Rows from block 3 of the image encoder of a small contrastive image-text model, named by matrix and row number. Each number is 128 + 24 x the weight over its row's rms, rounded and kept within 0 to 255. All counts start at 0.
After each channel's rows are labels from the 100 images, of 14848, where the channel reaches its highest value: "patch colour" is the nearest of a few named colours to the mean colour under the peak. Only what is clearly more common there than usual is listed. The data: photos of plants and fungi (iNaturalist). In brackets: how many of the 100.
# conv: pointwise conv (encoder.blocks.3.conv.weight, 256x256x1x1), inputs 0-85

conv.165 [174 132  96 145 129 155 156 114  77 115 141 129 123 112 122 135 126 115 120 142  59 153 128 125  95 112 106 115 153  44 128 104  99 115 131 114 100 100 118 126  92 134 141 118 141 148 115 135 109 124 105 130 114 178 105 110 143 110  91 106 113 151 162 135 121 104 139 130  92 134 120 141 127 123 130 136  74 121 169 119 140 114 123 125 121 127]
patch colour: orange (26); yellow (26)

conv.144 [100 155  78  80 153 145 138 178 115 107 118  98 136 144 125 117 141 132 132 149 135 197 112 112 128  99 127 145 164 152 118 156 128 103 119 143 167 126 104 116 132 133 184 128  95 136 159 119 125 142  96 137 123 177  81 113  90 127 123 160 117 135 123 143 105 149 133 148 146 101 146 124 102 139 134 142 139 137 107 116 170 182  98 107 114 119]
patch colour: cyan (28)

conv.58 [130 128 146 126 138 166 114 117  92 130 113 127 122 100 120 131 181 157  76 104 120 112 157 113 128 136 111 111 120  92 123 175  83 154 157 133 109 138 108 114 123 105 101 102 178  97  83 144 120 144 129 147  99 106 145 128 144 136 145 128  98 129 134 141 114 153 132 133  88  93  86 129 128 110 134 183 103 120  99 141  70 121 155 113 116 128]
patch colour: cyan (27)

conv.155 [ 88 102  92 141 137 167 164 112 115 122 162  80  98 166  83 111 118 132 109 150 107 122 126  99 142 136 160  85 136  96 134 115 173  85 111 104 124 182 138  93 120 155 145 120 114 165 140 124 154 103 155 140 138  95  78 100 112  99 118  82 129 150 117 147 175 156 101 158 128 144 121 149 167  99 118 131  87 138 121 119  96 115 125 111 128 137]
patch colour: pink (25)

conv.120 [130 119 104 133 151 180  83 118 136 100 161 127 189 115 115 128 120 102 115 120 164 123 115 110 110 112 111 118  82 134 103 137 129 137 151 147 158  93 140 124 176 114 112 126 121 121 147 138 123 151 128 103 100 157 122 129 100 143 109 105 142 141 119 138 133 107 148 143  97  94 146 141 167 108 146 154 109 138 150  89 129 128 126 143 140 131]
patch colour: yellow (26)

conv.143 [116  58  96 166 126 100  99  73 142 158 112 140 116 145  95 178 136 162 160 118  91 114 101 159 121 158 138  81 143 159 148 140  91 112 129 185 117 140 116 106 117 153 126 121 118  94 101 141 141 123 160 125 151 124  93  70  99 141 135 129  90 123 131 159 134 153 174 101 149  97 124  99  77 126 119 148 137 107 108 117 141 109 119 137 174 146]
patch colour: grey (75)

conv.193 [151 135 115 139 145  85 138 137  70  90  85 123 113 108 141 105 129  81 154 150 134 182  84 129 119 150 118 159 124 124 128 100 124 146  97 100 175 162 145 137 121 123 170 125 111 138 127 116 194  98 100 102 114 117 106 141  91 135 188 142 130 155  77 160 165 137 152 158 122 125 148 133  96 130  95 109  82  80 116 100 158  87 163  92 106 125]
patch colour: green (27)

conv.98 [147 121 129 122 130  98 123 106 143 112 139 162 115 116 183 220 122 127 127 106  93 117 122 121 163 102  74 100 117 156 122 109 170 162 147 165 137 143 140 128 131 143 143 171 126 104 104 132  89 131 136  98 126 135 102 147 156 129 131 142 126  97 101  99 152 121 114 167 120  98 132 149 104 143  86 170 104 138  86 155 155 163  91 126 109 104]
patch colour: grey (82)

conv.180 [ 75  99 165 148 116 161 180 134 154 146 144 150 134  97 116 110 116 124 114 150 134  97 113 164  86 127 159 151 138 144 156 127 162 115 135 110 131 131  77 140 154  88 135 145  73 136 109 167 134 140 100 158  98 133 100  97 121  91 143 115 119 145 126 133 132 145 128 156 121 129 129  74 109 128 157  98 107 146 145 129 120 130 122 141 137  60]
patch colour: yellow (25)

conv.153 [136 129 147 136 168 149 156 134 128 144 119 138 134 100  86 140 118  70 150 137 139 114  58 123  93  97 145 178 121 175 134 121 161 118 157 154 127 112 116 110 135 150 115 114 168 126 162 121 176 117 116 136 127 122 160 125  93 146 164 133 123 135 129 141 140 150 100 143  92 114 145 116 146 152 141  81 134 108 112 131 116 105 116 121 108 146]
patch colour: pink (39)