Weights of a small contrastive image-text model.
Model: 6.51M parameters, 64-pixel images, encoder arch mobilenet_v1, encoder norm batchnorm, encoder activation relu, encoder depths [1, 1, 4, 1], encoder widths [64, 128, 256, 512], text encoder width 256, text encoder layers 7, text encoder norm layernorm, text encoder activation swiglu.
Training: adamw at rate 0.00085, batches of 256.
Rows from block 4 of the image encoder of a small contrastive image-text model, named by matrix and row number. Each number is 500 + 25 x the weight over its row's rms, rounded and kept within 0 to 999. All counts start at 0. Numbers have three digits each.
After each channel's rows are labels from the 100 images, of 14848, where the channel reaches its highest value: "strongest on" is what is common among them. Only what is clearly more common there than usual is listed. The data: photos of plants and fungi (iNaturalist). In brackets: how many of the 100.
# conv: pointwise conv (encoder.blocks.4.conv.weight, 256x256x1x1), inputs 0-63

conv.239:505538517460488492477466453525494493546545501499486497507512449485464494487485508540527537493539513482527481501472473474469520485510502499485481498503520472512519505504492471505501506515453530
strongest on: order Caryophyllales (31); family: Cactaceae (30)

conv.119:533487493489488475497515514495491499530456462471458518472501525479524511532482537481548474483530508495490498508548537521531503489484540507451491513503512456464515533488492509509499463463496508
strongest on: order Ranunculales (27)

conv.83:542511536493484513490506469454514497495542522456497509500513492484506522514482520495489497527526501484505538490523547493452502573519515495489474531478507477512468534518486499477523531452487462
strongest on: class Liliopsida (35)

conv.238:557498495472521501550495513458439496467533537486530506488505497489491504501523484482464512500515515555489477525506539536496534530473507532501517482473491492497452526512501480481477530529520447
strongest on: order Lamiales (29)

conv.199:525500477455474488502529499483446486487532506508503506500517483507491451517527518542554514508493521524454475484517480473537477509497502478495447494474475477503468533487474460505549472489478541
strongest on: order Caryophyllales (26)

conv.155:529515522537529466504518451505517461538459545503500491519506507524509515486533505482507522497488501487484497442480520455494525528468505461519507526502496512520462521507482508527509516451530519
strongest on: order Lamiales (27)

conv.183:487544442498543518502542484522536477524466499520499489503490461496467508518495483528517456529509467516505500511510461453471506491468468531488503478494496541525534454521510497478508494472499465
strongest on: order Asterales (29); family: Asteraceae (29)

conv.141:455448520512508496443482542469550543531498489513464499495455516499460466534512512549517484466545505512485454522508466510512477481515501523496488478540509484507514517516487504483510466538538486
strongest on: order Ranunculales (33)

conv.255:525497542512528533482489532466482503464510499466513544494462520484546497487494482471519503503522507511465464482481512517502489546514512527549466475513522526496484476497533493519468486495552482
strongest on: order Asparagales (25); class Liliopsida (25)

conv.245:473478529540516518516487454466510489528491493498497516551432498512475495527514513506523505524523454529479461505492460511512529493505497489474476533485492495463546496459493526544477497492505494
strongest on: kingdom Fungi (32); phylum Basidiomycota (28); class Agaricomycetes (28)

conv.234:471532472485514486474498472484506500480508520509527472493512476506488486475530471493479487476512485442476529505459523490516515493469514499503480464510539487478504473464540470508428488554458477
strongest on: order Caryophyllales (25)

conv.184:530507515491471447545447494490508482486495487519569493524512510505511482461544517491533503478471523495507492446488518512461549474512462455464526492491498499490555443477496488488481481485501508
strongest on: order Fabales (26); family: Fabaceae (26)

conv.135:529522517504531514518461476484492487494527533453492464503508481494496520492475501519528519505484505523505518462500486534514502455527480500531512463473557532474503514524519539468514474531503495
strongest on: order Asterales (33); family: Asteraceae (31)

conv.140:500474472489507496481510528547470498458502482482503487511482488530432515527520533470529464528530510530504514529512545526518529500497476508486483517512516483472534495502479466492497468515487505
strongest on: order Ranunculales (27)

conv.148:495489498526461500490460460485495486504554510452477483495487531511497480551507496520535512506505474481467547517494490488487498473490520498483484434453469473488513519508499539498462418505538467
strongest on: order Asterales (36); family: Asteraceae (36)